From a checkpoint of a small sound classifier: 12.1M parameters, arch conformer.
Rows from block 3, named by matrix and row number. Rows with one number belong to one neuron. Each number is 128 + 24 x the weight over its row's rms, rounded and kept within 0 to 255. All counts start at 0. Numbers have three digits each. After the name is the row's rms in percent of the matrix's.
# gate: second MLP gate (model.blocks.3.mlp.gate.weight, 640x320), inputs 192-255
# fc1: second MLP up (model.blocks.3.mlp.fc1.weight, 640x320), inputs 192-255
# fc2: second MLP down (model.blocks.3.mlp.fc2.weight, 320x640, transposed), outputs 192-255
gate.378 112:157128099128128090128137080114146147128128110139116141143070156113128145091178128128128136128128111153113067147112128170076133167154128107134176128128128149093187128128180128169160128128128114
fc1.378 136:103131128141202128128128128152127098128092128091128113082167128166128128128099120101105160167096106128126128128128146098128115094128128141128144096128072128144127161160128168086128180128110128
fc2.378 131:128107129102063098119099128128117180128144110121106128128118120104128096159165135128141120134108151109158133118128128116166127148130104128146131128126136128128173122125128128128117095139119131
gate.379 095:133146122085104098110104128091128119144138106128146120158128110088117118138128154152117139109128149128122121115176107149112095128155163128182164128138128143120162092137128150136152182107112148
fc1.379 081:128130110128157128157134152128115156164107128091128128128167142128067115128128105128080185063095158115128163124150128134118136128134128138115132077073128189109164128143119128128128128178095144
fc2.379 113:110147100123110120142115113155093164101153115134091178085150119105128127128095124119136113128109118109128166112120128101179102120171109189128093114136105115149157156105137089128100135144111148
gate.380 144:119128120155128117137154119128128141174114088135098156115128135128146118092128140165082148114128163147114152141140069179120107128128097085141141128153139098158077127132128139111110133081157128
fc1.380 166:128104087146117145143128111134099154157112090119146128087121137124059149150135152166102128106128136090146141176127136152128108142113158128146122134157128138090096135128074110115138117139114127
fc2.380 163:138136128105120128155157116082114132122130108093144116128127152114078092160091152152114128202128128105119166128102128129145130149128128157156128128098147128139128100107128128159137104128181144
gate.381 067:113155128082104106141102142097128163153172122128142113124111120079098085155128128108141128128114183136128140128077107152128115128155142090109128111128128165128159128098128092119128128109165170
fc1.381 071:113128116196128125128143128110156086120128128086133126128110128117138128120122128099128106109128088128128128187128170156165145128128151119085087084128118108128128128170088122128139128162128166
fc2.381 062:098102128150100153114082128104128142112128064152180128161098143128099128138128077128096128109139128104099128149128161113140183096141153128128119111091111128128128104113128094138121128141128166
gate.382 070:128099141118128101141103152157156156072105099128141092143168135101148098118194149128110128128128071118106159143146154185102140128122096111154146144116104128128170140149164153146128128156150109
fc1.382 073:163128079107128141152107164158120198128168108128114128128102112116111112128103106128145128112106128114102165161128128140075128119180109067142083156093092163163104158167117128115157128120128146
fc2.382 074:103087138147157128118128128159145107106128176140128128144158128128156128098096143138128134172120110148111113128147150157142128128120116103097136115146128128090162116102072110146128128108106128
gate.383 113:145145097128098094095112110105157174155145135128152163173064111110128106112168155124166133128164160172132103151116121156107154128128121100151128135128102138128128104128128104162160128125103115
fc1.383 101:128128154128175189154142123162075128140128140113102098128156098172128145135128128128097141128123128095118187165139161128128087094113132128112128141128151081128083128150128121150128128160151116
fc2.383 083:087114194108152081128128182130105154131128145117110137136128154102108128190165128128094103186128128128128150158137097089168147128128105128103128128114117128135130128109140146128118128159140098
gate.384 069:099081128083128142144162068128136153114128128128134167102157162128128128154160137159167155148093095128093143108111083159109128138128141128112143128128128147139128153128110091152128128091136094
fc1.384 072:140089128179116128195152128128072105128101110128128165128163146148115113140165103108159146161128101103128145104119172103128128086136148128138066142128136066104128116122129128128105098147128128
fc2.384 063:141161097128128128141137079156121122128153083128115128128100139128142147081105128099123108080153169101128112120158163156151121095102128145128128128128166169128107122170128096090096151104111163
gate.385 069:128147128128141145128101061117146158156161128128128128128130128156149128165139099153133101095128121109128160096132135150128157138128098103128128141109089128147090107128113114128143137120086087
fc1.385 101:162116115114114114152130095119144175128167128175112160142128109151143128111121139144128139128164152128128110163135114152128128153114113128160175105128129128097128116128150149128167133128096137
fc2.385 083:137076183107113128109100133122128128128170115131091110109102175144125103188172121112146139147095114148165113112128107128128122113128134108128128093090155123096208163128132086143155114160128107
gate.386 066:143139113095128128128097128128084120128118128119128094147096109151138117151102151107128128128082093128097118128128089102154144144128136128147160169147174149141138157097170108122094101107128100
fc1.386 068:128112119170154128157145149116128107175152115145128137145128094128128128100138115082114159158128128128148128090128150128073128150146128145152137160128162144105110098128144140128093128128058111
fc2.386 066:128151128176190089084128128128112128122148113128111135141141128128158148128148111140169161128128128128110117128139063101156163144114109142098128169128118143158103143128143107185116144097128153
gate.387 066:128128139197128128128116117112128108128116120100128128142128128128148192137056138128106144114108172158177150140136151128148141128080128128113115092148128141128162128120110120134128150114108128
fc1.387 071:142107154092128139154128152161128110151102109096118175100128118100128142154078159115118128121102128128084140098128150110150128114140144128156128136099137141190157170103117144178104140110111159
fc2.387 065:095128128128128128128113128143155096128128128152152105146113179135128154153128108128139156144139106128140128107128128097133107128100128164209102152128128096153112098109087109136128128128128128
gate.388 084:110128128136170113119135180128149122097114086144144116087158127154088103128128176106128168119128128128166143128123121155113128142132128118137138093099111128123158142104121128104128128128081143
fc1.388 073:128143095128128091103112128128169114100138106128183128147093109128155145150128138102114128097108128128121102128128128132128128132098116128154149193078103128128128100114128170090153162104128128
fc2.388 072:103128161101128159105128119134101094132096103124106101104142114128154113087128114186102128130128128082146128149144126079128142098175119128139128109128154138116128173128069128100143128128124104
gate.389 108:096128128139128177150128174128171111106108136110090119120128134171135111138110128135093128120139103146177128096137128129127128128117151149128128128087130153150134185110128142128071128188128115
fc1.389 101:128136140152128128128128141125128105115117162128113134113111131091128101103132128124128128171128101099087138105054128128128145184128128128121128128115156121106162128115128100128105102128173096
fc2.389 077:128123130054114084106140128110088117128128137128135173153145128113128136128128078128159120155128128130133105093137123095169093164129128108118128128157128095150128133143102109128128116157128128
gate.390 131:128128128128128084081151080076136109128154128128128128167097113121152128133135155161181128128154116122128108128087140172087128137128120122172137157143152128129128144146180083128139110128128128
fc1.390 101:143128128151108064135118153128128116102157171135141129152128108128162128125134094138109119155162128154157103101167172113154157148113101128128142128113058128128160128108107134128122130151098141
fc2.390 132:139128128128128108126128153123111128082128135128171128148128115112144128136160130115128128128128123128157138081128128084142116128092102146106161128139120113152175115128110149128128147147103134
gate.391 067:148177117102128105096093102128103160128113128128119104100140161095128097163128113110158128113082171111184054147098098160128095117137116137096128128115139144114074149128128177111106154128112118
fc1.391 069:150128150128170128153142097160128114143102128128128106171103177128110128149154107152112173128169128128148067149128081174128110117128128128076114114128179128093128097128108101104145128083088102
fc2.391 068:108147138128109100130106128158193128100142100167128128128128152120157153111153110150169108092190128145167079128092160128128138128128105147117128107083128151132128143112093128146123128142104112
gate.392 067:128179151128110128118160141128128128128128128145154128116102149154171156145118141108168145137128128128128102091128128114103109128173103155128128077128103128115169148106141120116102128147128102
fc1.392 069:140138116107128154096128163128128128156114128114128155128106144208137092128120128128100105079128093146114174128162128101156128115143197113118128116181165158139128090128110141150149128148137155
fc2.392 051:116107140111128142128128128139112110118128128128186128128078094088140128128095128141114098145128145117128128148114152155111104141097114147111128213155128154109128083094191128128099105150128140
gate.393 068:145128128113140128139094128128114116154079128078137094090083128209140148128144139128128163154100108128082139154149112128147128138128161146143128147107098175128128094128152100150162136128084137
fc1.393 071:128065135167118086122050147128158122128095128106169108128128128128143149128128157128128083145101128103093168156204128149120102088157106128092136112098085170167112128128132145142148120176128108
fc2.393 059:146149143175128163128128107095108068155146138142113128108157089108146120114109128088100088089128155115113141146121128137128128108162144128128111100161168128128141128128166144144155120145142152
gate.394 101:113102109113094059085135087118135148124104156123122128128083165123128135102129128139128110128128100132101128138100115162086128147124190128128128128145177163138128109128196128189128128093204128
fc1.394 131:156169103115042086128100090086109149177156094128128178162111161061128144142128112128149085108152128128128142134097129128122128146158140118151139156128128128095108128140128095128171075107128135
fc2.394 109:100128172166197128150128128137108085128111166128139083128137144171090128128128151134115187128088127103128156129128128128128183128128165142128128097101106128128088120102128179139138132119127093
gate.395 084:031183144105090147170114060071128113128124128134121095122128118105070100141164128149167084128128162128091125166102128146128128130119128152128113111128128128084118110132171122164128128105128128
fc1.395 106:145098128156113173135119126132128148153151125153094154095107129128154095128173128099128108114149147185128157128128109099170102156103110112113162113114068128102128116124122128128124109112075133
fc2.395 083:106061194142128128107128098144111120142141150169128128124154128138128128153149122164117144128101125128128138088132128128168125128125128128144102128070116151105128116128147095142128128128085138
gate.396 090:158128076128174170083120121115128128128124128134129124111115169105149128128120128122109128118166128108128159157068108161095112154170177128128130115131117128128131177105128128139128108149145128
fc1.396 130:096086128128138133128122128162128128110128128122083128118125128143152151128157153109146128128151104116107117115188128104128128142144128129128128128108108124167148160150071210128128136128128128
fc2.396 131:116086146128128128120128103128149147128156121133111161155111128153125169156202115090128108133128128165148128128200095118169128196125091132123108116126128128105131120128128128153141128128084128
gate.397 083:128128128128128128102138101128128143100092128128109105164103128103116128128128153150112170128128128128128152128128128157052115118163128128128128115180128114128115128152119098144128099138152162
fc1.397 122:128123128157128116128112128128141116115128128128128135128128056160128128107096120128128128128128100125128145127128132106149128143128126090146143128093128128145183123128104128070099164168128128
fc2.397 109:128108134104050080106075128109139163139169130128104128153128100112157128150154140085126138147100179100122128128178088146166128182113130128171118119118128152128145153128129061149160128113128100
gate.398 067:128118153097128143091128101099098165104094148157121128128133124128128108128140116147155128158128128154152138142128128128133147165118107153101156201128169128128128131106166128128106075128157101
fc1.398 069:206128134106128146128153128141128140157171125104160150195128128128197128133128171128151128128109173117128128128128128178097200134105114128111106157144128169116150147113098153098137150114122128
fc2.398 071:128128085095180079141128173142116136128113111114113179128144128128128096120150131117112128162128089111143128178090128093136128083140120087092114148170099092115135090141098158128089146095159122
gate.399 064:163098108139141149145109139128143128113128128117085128181115128100128097162139128084160128128162150128104106128128128120171142105128081116145160128128098042153128156147143178115112143156148128
fc1.399 066:094128128081189161111128079141108128207141170128108143071100109128113128121108128119146145141128117128103166102138119157128150128108115101166128112146128118112147135128128128121128076058152141
fc2.399 062:170145167128160167147123128134163139128128142134161083128128128147128149099145177128128108128112138106107128096128155132141128094128104157128142089096165136128132106164128128148098128075118137
gate.400 061:128169128135128076128120047125063095099128110105128128111131180144128109128128102128159128128128153092128105128132128118132104128170167086170147150126128128133144128101128128128120143106172128
fc1.400 066:098151128128156128136128149128128128088154096103118155119128128097128128128114164110164128096089150115153128094128128108134116106150161100104158128128092089156128103091115193175158091128145177
fc2.400 058:115128139154128156119128095104128160128128100080155131157128187128178128150143114128128166128142128146142173157138128128152128166190105128153128092105160153172100141138099172101106128108128076
gate.401 092:128144109132128150148128118128128152162119114109117128126157128128122103075128152128099167128158122128111128128128128128128109091128148128108099148128140128143103128142128137086104172128165110
fc1.401 095:111142155128128128083123098128100128140128174156143161177128128128152128145177104128193105166128114128133099128091085121112128123119114104107147124155128110128140130144196099171128083128149170
fc2.401 082:146153128116142173157101128109175128142091093135139128102102128137161108095083108113153128079128128133181133142137148105085128115090145093137135145128100102115133148148128140128152128113098124
gate.402 082:112090118104128128128146128132158128128133136128128142138154128128066109128128150112128102128128128136128128128123132166088128146136135128128143084076132147180128148152128128128128128174128128
fc1.402 108:121128138085128095095128128102128156154144087123087148185077128128158128109150128128119104128155144151128128128128101136140155118121090114149128128148128128078104128143173128128128128090128177
fc2.402 081:128168128135216100134128185137118120128128117126098108106128126118151109128128128150108155152138083106171102147128128092156155128128155113107128128128109110128102130142128163128113144159128148
gate.403 091:073090166128151188113157174157133109096134147069128128128128148102132110156132128128128167128128105128166104093175128128163128128105125128102128096128096151128128147177102128080093176188128128
fc1.403 103:175108108101121159103128134162162128116113132151085157152090106180148147103147107112143112128128105128128139159128116128152136159063089128118111141125129117128119128114128128128146153093069154
fc2.403 091:128128128144161117128128168071128143133111103091157121135113128128119128128087106127114191127128128102158103147101128140103141128139128117100124128100128081128128145106136156075114101128114129
gate.404 063:093128046128158128141148104128128139111147128107105076089128116121140140113128128128135065158128098111148128128096171176112152128151128099167142142128179171147128153086173128099102144093105128
fc1.404 076:102121128148128101128134164162113128170172106128128155066128123128128128128128131128128128107128173087124146115155128128138089128128085140097128090073121102128151128116128147090128111095128164
fc2.404 070:116153138128114128128096094146149134146138128144147177128110128107128153143128128128128128157143128122128128128128130132105128164128128072140151108169128128128128128159146128128143071101128158
gate.405 070:119146111144128119091118100128128128095128112094120066138092107179114128137147128119120114128142068138095128111100164128145128153106128138169113164128128169073128109102128100088165109128140128
fc1.405 078:144165128090114076095073081076140159138149098168128128128094111136096114128138128128119091110116128169128144128051078157143108159105167128139128119108128128168080139112128128143168148112066128
fc2.405 067:128120108083128139128106128162128149149103097128128093154168110148088128128150128157105128171143128157135161128104177156108134128095106151128119112141093128118128104139128204093109099115106153
gate.406 066:108141144104138117128091113128128117128140098154161164119138128118128141156105117086128171147217128077128157128113111175128128128146143112138141104090107128128116094145128084063128128110128110
fc1.406 066:141105118119109128128097148118128164158104128128102151128202128124119128102186133128128159128143165092128104156173146128175084128128115159106101105128128128100191128152128120101094092152170128
fc2.406 056:128128090106107159103155128141128148148128166158128128128117145128113128097163102161128110128128128128090097128148157145110128104099115146128128107128164142112153102107128109128103107128128102
gate.407 066:128164128128080138094128128159138128080128179146143152128082171078098164142110147128145075141171128172128171166128079128106139102128106101128099111128128128082101114128164057160128107128107154
fc1.407 074:128103128128098183123128117128113108113105115128079128128088130128148099122154102110089152128142128162128124110145079137128149143057097128151105136112129128128144166165128126084140144169075111
fc2.407 060:116106139112128169128148140083128160106107128146128128187128147168101140128128114128145102138120128142128128128126128170123149168108128107102128128128145114097121106035137128128128128152128122
gate.408 069:146128116126150154128097153119128116128078128161102128167170120148128139146128128114107089111113105128128117182166144095128171172114106177154110152088096166157148128128160128128147131111128145
fc1.408 071:103151128134128140096159128174111093109128111128151128087128143142135128128128128111123159128142163168088128088158170128128118114128128128118128106128128062120141186088128142128120128103128094
fc2.408 095:131128168166225122128128150087091130168152128109128128064175159109122126128092142130078142130128149128105128125128150129094128123128123175128128128085128138137127128099140128140119089102149101
gate.409 290:128128129118160128143081128128145109098128122128128144126157128158112089136128133079090107195085111128144137123187128100138137090100132129135133133092128128144160169144128174089128128122128118
fc1.409 236:128128106128108128128156065128102178166115119155160108097128155115141144120133113147145132039169145128128153133128143171128128159128140099128128132128098117126101128128145128158128118127128132
fc2.409 286:128122106126128127070110113128139105128128126188125128138110126136143126099152113128138097101128128136128125128158112128131149101119088042113153128162093096112139128139113136095128178144128149
gate.410 219:091114138128204128128075178128139140091125100128128128128178120165123087145110128089128128128102128138134132128128128095128124116101131117128112099088113125128163133159105128128128128170088114
fc1.410 198:123132104097041113076156069128119126128128155103117128182089161134128128060128122155152068072149128123109128141128091158128128128141103118128128185177132109128128128140128087128157128078128139
fc2.410 195:138120150128085116103109128128128145080128128166098144140088111130140128131184092128144128128149124094128121128164128128128128151116128095109128128128078128128128128134128128107118128145101128
gate.411 079:158128128128167106170088128157082128157128160100149128109154078106153128094128128132128145128128128128137116123156128096128128128159065113128113089074128085105128103096128157128099138158128118
fc1.411 088:128128118121128128190149182179147128140128076145128128128128066131164109106101091121128157147128091128128176100128176064128128104128128172128128085128128128160128160152128128128128117162121128
fc2.411 072:128128114128128148128150174108107128090107128128144086077150151102128121117105128109084128128091103128149128164128167128128159128128168128128128104085128128148145128153105160108084128128128128
gate.412 082:134090128103093090128090116094120138128154128105121143128128128098118071181128117139102166154103145090128151093128128170121128078128148138128128145101152098156128128110128088119128084113140128
fc1.412 068:095085111128182128118100128152154104134139160128109122092117128128128114107098087151106128082128128146164118128172119128128128128105163133128077105128169128160166128153128089152128117157128139
fc2.412 070:114128187079084113108128128136111106107166116141097168127121128137128128137105128107098128110100158128128157159132151143128128100106050155143145099167173128102128101139092100179111128128103105
gate.413 074:145128057138081128128128049143111128128154128139091158142128128142111151128145125127151128101110154129091155146148110165095084128110102064113128128128132097111128138128128110182158144128131162
fc1.413 081:120167128094128128099126128103128150148164128148114113128128116082128081120147170118155102138164128140128135138101086124123121145106103128128059128128168143140128136128183128128155128138126107
fc2.413 081:087101105142196128128151128161145103128094183100171153137147145144147128101128110112142179128128118159128117085105128140096151103156144128082154142128144111128152151119108128128084112140105128
gate.414 111:114140125085032085072165062128152128128137168128167120149070175128085087132146128128127128119128128114106128128112141190085120128122128119149124184128150128128123094128128128128128128093200128
fc1.414 125:086128175155202167159116166128134136137127137126103128128169088128128133128128128082128128128128139146166128107149158128128107128119163124128126057092134128131167128128083142128095128198128114
fc2.414 133:129128128128067128127128077106146148128144113173128128166111137120128092133189128128157128128155128150128116112128128128143139173128085128146128121138128128128152125153148083139164128120136115
gate.415 122:155148128128128082079153105128145120110101128095128115198128158128172122059128135163128106128185128117106077138128112177128159128115135096138120128143151128128080108089133085126128128128128128
fc1.415 137:128088156150189144152128187128128101104116155128128114097185089146149128128128098093099128158085095114167138104148160088128128101131106129107128091093128109146116144120128159128128160128128150
fc2.415 128:135128159128064114109130081138119128093163097136128182164128116123128143128128128144160128150128128149128128115164120127197114180128117130128170160163132104116153099128113071128128147147121125
gate.416 177:128128128128177187185086128136128128128108094141127116128128104128121128123109094102108128142128096128128127126154144128128128099128151128128107116086101127161151161128065181073128153128128128
fc1.416 106:128169128146074128071128102128106128149151128098128113209128163128115143137128137128120100102128164118128113153091077128107128176137145128117128128161150148128150128091181128164128100136141128
fc2.416 134:128167154128099123128117128124111128128128092128111128165102129128158094128128104146169089076141165128155132113146100128128118150135128109128183128186094115128112126148128102135113128128128128
gate.417 125:106132128149128140128118127116139137092128114128185097139171117128120128121089112118144204102128087128168110140094128148086128089110157159128106128105125123143124128079128128128106147184128128
fc1.417 150:146143128087061097100159075120128133162128128138128157173077131134106110120165130166128075121113154121128161135122092128128148182136099124128116224145128116128115148137175097142128115128141136
fc2.417 145:169112142151137149161130132116094108104098120087120096107128153128128145087063122123082194098128142127128134135072149128128128134139128155138105147133128146141128153124128170097149128133129126
gate.418 126:094128128128174180128098128138121130113117128141116120080162135128098139128128097111104117142085128135151128128120144104128105116129165128121122092067084143128157128107094151120120161162093137
fc1.418 112:127128079155128090116172088128186106171128128112129128161128136140184144066101128145128130139195139170150112181091120147057128146128153073148128158150117093128145151099128117140116136128128148
fc2.418 107:138128149141106113128149124128123129128117128152085137174109089128142128081128096139127117118143124104128128106138114102176128151124101135134161170134109080128128128120164128103120128136071143
gate.419 078:100190116157117110146151117108146128138140128128084163137112096128163123128145117128128128109115128174128109149128099164125135128093075117106146128138128128128100128128128142145151146128128119
fc1.419 080:106137167156128128106152108128128128128154098179128164156128128171141107157128128136152128110110128160128128142110139133206128114092094128102128128139122146149102128102128148128142176128128143
fc2.419 081:113128133082070128110099064104069192128156128128104140135160128113128128119128116128159146128128128141058119117128128137085101128112128168152104128110140128110128121087148097144115081112106100
gate.420 101:095137100096076116103120074084187148141136086141128156130125128128144116128128128128132108089150169128128114162128080183128121135164137112149101166093128140114073107109128114116128128105114177
fc1.420 107:130092146123183128171098128131111155128128111083118128083169113142173133145155128112128173124124140128102117113142128132128128089128116155128119128077128163114177157119075153079099134179128110
fc2.420 099:176102128077045128096098128119128178128143094128132204114120128148163128135164137114128158128128128121116151128144128171173080146093100128155129128151142128128128114128144066119163128101139136
gate.421 081:052169139087128080128104068108091169169128128138158078117128147128109128156151128151153142142128176128169053139085128159097118118155115160156128128110168146079101128116163128159164102128139111
fc1.421 096:168135128146203128178113155166128128073128159145169104083157138128069141128128128107094147134113092100128128120114168095128145113128128160145158128109104128128128155128149169128072129146120082
fc2.421 085:155128138090128128115139055108102155128070108122109128176128128128133121143089101159101128115151094190128128128128124161163092128092092128128124156128145175089076093114128128160155128097148128
gate.422 117:142128128128093096128151104123128167128150103133115148168066105066128140128146128161128098062204128128128128128128128195128113168152126128142135145148112156128140159128128128109128128128121128
fc1.422 132:133089162128201128128129185134168105128151128112143128093182100132146128133107128125102153197095105148127128121149147085143127128140124144128128101128117092146161128128128128128107131128128103
fc2.422 123:089108172128123085128093102120150164128140141128108124158128128128141128150150128096128128135096128128122112124171113165124159154128095133107136159131119145083125109128154128160164119128075102
gate.423 070:089130172102187132128128128183140176116098144100090145135128150100072112128108107128128091112079086121128128128128168136131128145128150128111159138128128161128128148149122116128145128166120128
fc1.423 084:164162128147128096080156092128128149124156128122158100132079120143128089128110128150120128092123128138132076105120128128134108128128082103165128157128147119138128078128135099151160115092128121
fc2.423 070:115119089128128083128116149108128231117128128128143150157149137128149128148164136095128141155141128112153174128165128097147076151094102165107120121120150107151115128128162128128102128145105101
gate.424 063:242146113152106148128128098100155099128157128114156138128111161112170128140147112112111128110128146135128151184099143157152150109128139128143128128160158144090140101145128100156152080128095141
fc1.424 066:161128158156139109141128143153096102110128139105128151118108171128128128102111128112160128165128099079151119181128156150077084137128128141113128112128172143128128182110128171159117103128140128
fc2.424 063:128094120141128140138103121156089153128111128155128103061107088113128181148144128128110091163088152128116128128195149087109138154146173153128138128149128142120147128166109112128128115137120128
gate.425 070:086110145141108089153159107103110128128128120143107076128128158084145145163149164128156139136128128139128094147111109160136128087149128110143109128065128160100140112161128139128128115103107128
fc1.425 069:113128171149171182161128128128104145128099128128113097128142128117128169117128128114102153152159113111081128092146128088162116159099108173135128191154097159090117116128103152151144088164147083
fc2.425 061:107128135113128140128128128171156120128139154128171141145128138104128113128144146156108085128128177128155106107102146093141113162128105104104080114138096116144160128136169097149138110119160128
gate.426 090:112128137093090088168128128087144106138114128128146136128093092109172105138150141128128083086114150136101179167080142195128123150128143142146128159149110174132157082108128094128158090112151128
fc1.426 102:101084141128128122182120162155122148128143128128128128145110082131158128128128106128133110128141141128159100135123151106128106128144092147145128128068061109143178128128098128121128110113075128
fc2.426 109:128081099109074058156128122138125150128149128145128095128128141128106115176140140136137095134126119128169128124177144128188137161087070117107172128110128111147198128151128104104128128159128147
gate.427 116:145116094112156128128128119112159171139101128100139121072128130128128127089062128151128128141128125112128137154107138153133128099128157104128071191128142100128080155090120144128128138133128128
fc1.427 136:153128128115077128086128087098128133141144128144128128175093186121137128132128138148142087103195128128125117128093089128129151118134103120147128180128147128107128111122183096174197128155140139
fc2.427 124:088154100128203128148127189147128128137090161096128089092128128147174135072081095128115113128128128128140128128108128128091149107120128108144128159095135084146128161130126209128104128149089128
gate.428 075:128124155128130128128163131128141128109150128128100168144128144092110128149128168173128128134128122141150128128107089175066153150128095128128128184165128174128106128168105134150125128128128136
fc1.428 076:128065128195128123165108100123128113147114128128128112128157100169128119139147156106128098128128128173128112089178131155170149141089166133128162067137128128128128128128136145128128128128128162
fc2.428 075:128173112134128128128164128094149064128128082128157097118128171128154100102128142154092101075161118182128096152115128181128083117097101073143140128128118093128085117128121148100165159128128121
gate.429 127:154124096134147167154149127167175128155115098106092140128136133174121128093128152172108128126111126136128157153163129128123131128128128092126119167128128103172111167123119160071119128142144128
fc1.429 139:105108105154186171162151128146154107128128130113134142082160128128133128119128154132115156164090144113126153128149160121120139112128134144132111128141125090163097128114078175098069108128146110
fc2.429 158:146110143104088110124128123102086141108128118111113128127141145123078120135126126128124116174116104105088144120141123128159098178144118168154124105128128176128147108119142053179149122128159128
gate.430 068:128128154106077132140173098128128128154128128128178152128130123105155116152113189118147128128161119101128103128082150159133128128097137139153128127146165095081079140061128128122178078138103145
fc1.430 086:104128128106044128128108066116143159157145128137119137182092128129093128114115173128168130132128128128128118140128092163071115146128128128179155128157128128102128144138157128165128128128145128
fc2.430 072:128128128128118146128151182128128088162153160122128143135128150146087128100128128149098185118110134140089146128126151136142148088109128128113127128128115112176137128128155162128095140100152128
gate.431 071:155121094097100088128122128081144117090117128202128128093100155110139120116139173116128140084177142152135087128128088128092128193123111181128164141141115082128113143108149167128106095090128109
fc1.431 071:162175128168160109085158136103128170128143128128128128152093128075160128139147149128124090128128121091108146069135086096161164116147094098114128121128128128148128128128164076172149188140128128
fc2.431 071:104113128128128176128187117175099128140128145128151138060155114117134128092151120153092128125151101052128123160134128132104154097152154128149128035140104135166141139132096137110128136141128104
gate.432 278:084102142128172179128098184163128144128128128138128120128161112151120128138128128089128120175091128128155134128128131128128117128094129110128128087097137128141159159142110178098100147128081117
fc1.432 201:092115146111213185138114189170147128101128125128128118089189105120097123173128128125096159202103128137128139111128128098128128112096153146153128103087162144128156152118114162118128128155128123
fc2.432 275:128128128128128129159136148132111128128129150094151085125163136117111128131128148132117128154091111128096129089100146096104122133116155189128128128128128158134147125128118113145136128117147124
gate.433 068:152141136128133114140108168139147154141111088128164117128103101087072110128107167152103139113082117094146102150114108114132107128153168111083152149092128106128100107128117128120181140147128117
fc1.433 064:091138164139113128160095118128117128139107128128140198149128096115149128180160106148128160152089151117093128109106093128098137069083098105128156128175128128128138128115153088102116157128111128
fc2.433 056:128144089128149147097128117128164128128103128162148128128152115107106097159082091136117128128128128161148148128128141143128144143128136128180114147155128115196197128156115161099114151128081128
gate.434 068:113128113108107172166090101106145128142128128128149149184114117168185091089128153169128136107174166128206153119078075147144183109128158137183158143153128163114128128128112144120128099142148157
fc1.434 067:128128098165164128163128176128171143119153128148128154097108139128163110171102128105131128109117143093145128088099141145171110128143113108141112157133128128145126128116086113079140108128168153
fc2.434 064:161144099139161128128101133151113128128154102128099149117093147150165123120116157043128128109128187128166146128117145156153143111079102128128120120107120123137125114195109102128105128113128108
gate.435 083:184145145111098142114136137128070128124116128128153106129128152062142123092109106094103133128103128073125133063131145127135162128128111128128103128113181128139176106128164096128104128128128128
fc1.435 094:128187103110128128128119136089109094128165113132128154128059136128128128097145164158128128128128128139128128128120128144128128095162128128109148164128114128078154125163144141128152089087128133
fc2.435 088:108128127128184176136128208139100128098128116076121094128193165144104128128118100163088135128084128130112134128127126076122154128128128128128124122094128128160128159128163128126128127128123128
gate.436 144:128093166128194128128072178137129118128128137115128158083165128167137128144117096094128145170106108118136139128128154097200123128128125128132128129087099110163128128158128128128102128163105103
fc1.436 124:128160143128065111128112066075128128128113119140153150128101128128128124105160128141123128102110152113128128138072105158069156128164128128119128168136163144128091128115180080128128122088175103
fc2.436 155:174128128120128120128135130134128128128143128139112193158088128117162120145199123128128088125157118128128135125155086127175105159132074091128130128138128128128128095165128128128128167128135119
gate.437 066:083146087139128094106114128148074147128111108121128146115128103144128137102128128167143128128117104128128143169131099171128121088128141128140110166145158117128170139105128107128148159143107102
fc1.437 067:128178095128128142142128110128114154156128166143128093153128105139106143134128128128147152128114128137077166128109128128104128128117128137128128095105133083166128153118128058135115128108128128
fc2.437 061:109128177099178128137141145142142128128114128147150128087147123118136141156111095115136128128112076103139077149146143147172155112128128128117157174120118109128116128128124128118150110095128113
gate.438 134:123128128175215128128128180157139103128128111128122113056165118128128128159109136095128120128089098128140139128128158112168120083128128159128128128128128128145168139134100128128128125145122128
fc1.438 091:128128108128101128138128113128173128140128122140163128128094113141099084101128170128128111128112139134128107172128147148093128132113101083128114144102128108132128151128139148128103128113108112
fc2.438 078:186128141088075112128128128086128152118128058195110154128128113128110166137188141161128128099110120128100128109128128128161109116155074128156154110128141139160128077128163128128128128128128113
gate.439 071:144155102089076110116101092180128136107164096128116128118128152098166070108103158113142113143143162106106113128159113120128151165145164135153128128128126128094105106114120090162085088135100142
fc1.439 072:044137128149128128104103083115120128128128140156128114152154141114161093128128134133134110128141109149184153112116128099131128088096128128128169134147099103104160151142083103148135157128084128
fc2.439 063:128101128073151114136146153128084159116113128154154177128106104121128140119142112111139072128069178143145143141115082128128128142145136140177119088160094166152156128170137133102128128128148165
gate.440 077:122106181128128150128091128128138128080164128065104150128110086145141128170163132128135128128073103119115148102128133134128156147118128174120132118107142128143157144128140161110107128128097128
fc1.440 077:085073165097128121152128188128128093107128110059163105149160103128131085139100134128128150128145128145128144104128179128159130128135128155144139128105128113118128116148128163105087119117178099
fc2.440 105:143150117137128117128171187128100144126108111100128148128158128142124145137115144110124160174114128119100125146094103076131109137136105128107097128125128167128101144128093167128133128100187085
gate.441 088:111055137149128118128092158149157128128071128128128100104128159128110128153128128128128128126138128149128128128128128125150114102141154104098134081078076102177167152080127150104130171157104160
fc1.441 075:151104100128161115170084124109142203128128102147132128128151139108091143153161174112152174183116111148103168097116100144105128110113157144149128153134167137113097122159160115138090141145128156
fc2.441 076:159131165128128114128132125082113138128147143143137134128086110128128143124098164111090146079103128127116141119100087126133147104185117128098128161148140140165079073135128160074148155144112160
gate.442 072:149099128128128130128102128124202139114128124096128156128156155133137111128128131133094128113105138128124101118105128172175102137128113102128111085128092128115153164095106154128089137128081108
fc1.442 074:101128128128128114111154127128157145142122147184202145128153140169128140128087152128142108128153166147119160118128150105124128128112108098128084141128128132187140151128106152076128104128130128
fc2.442 071:097109128128085128128067062128119173078149128128128141195155128141113184128128128114115120128128146140144128091145128116128147128128128128143137128132128138105128186106097082190128128128083071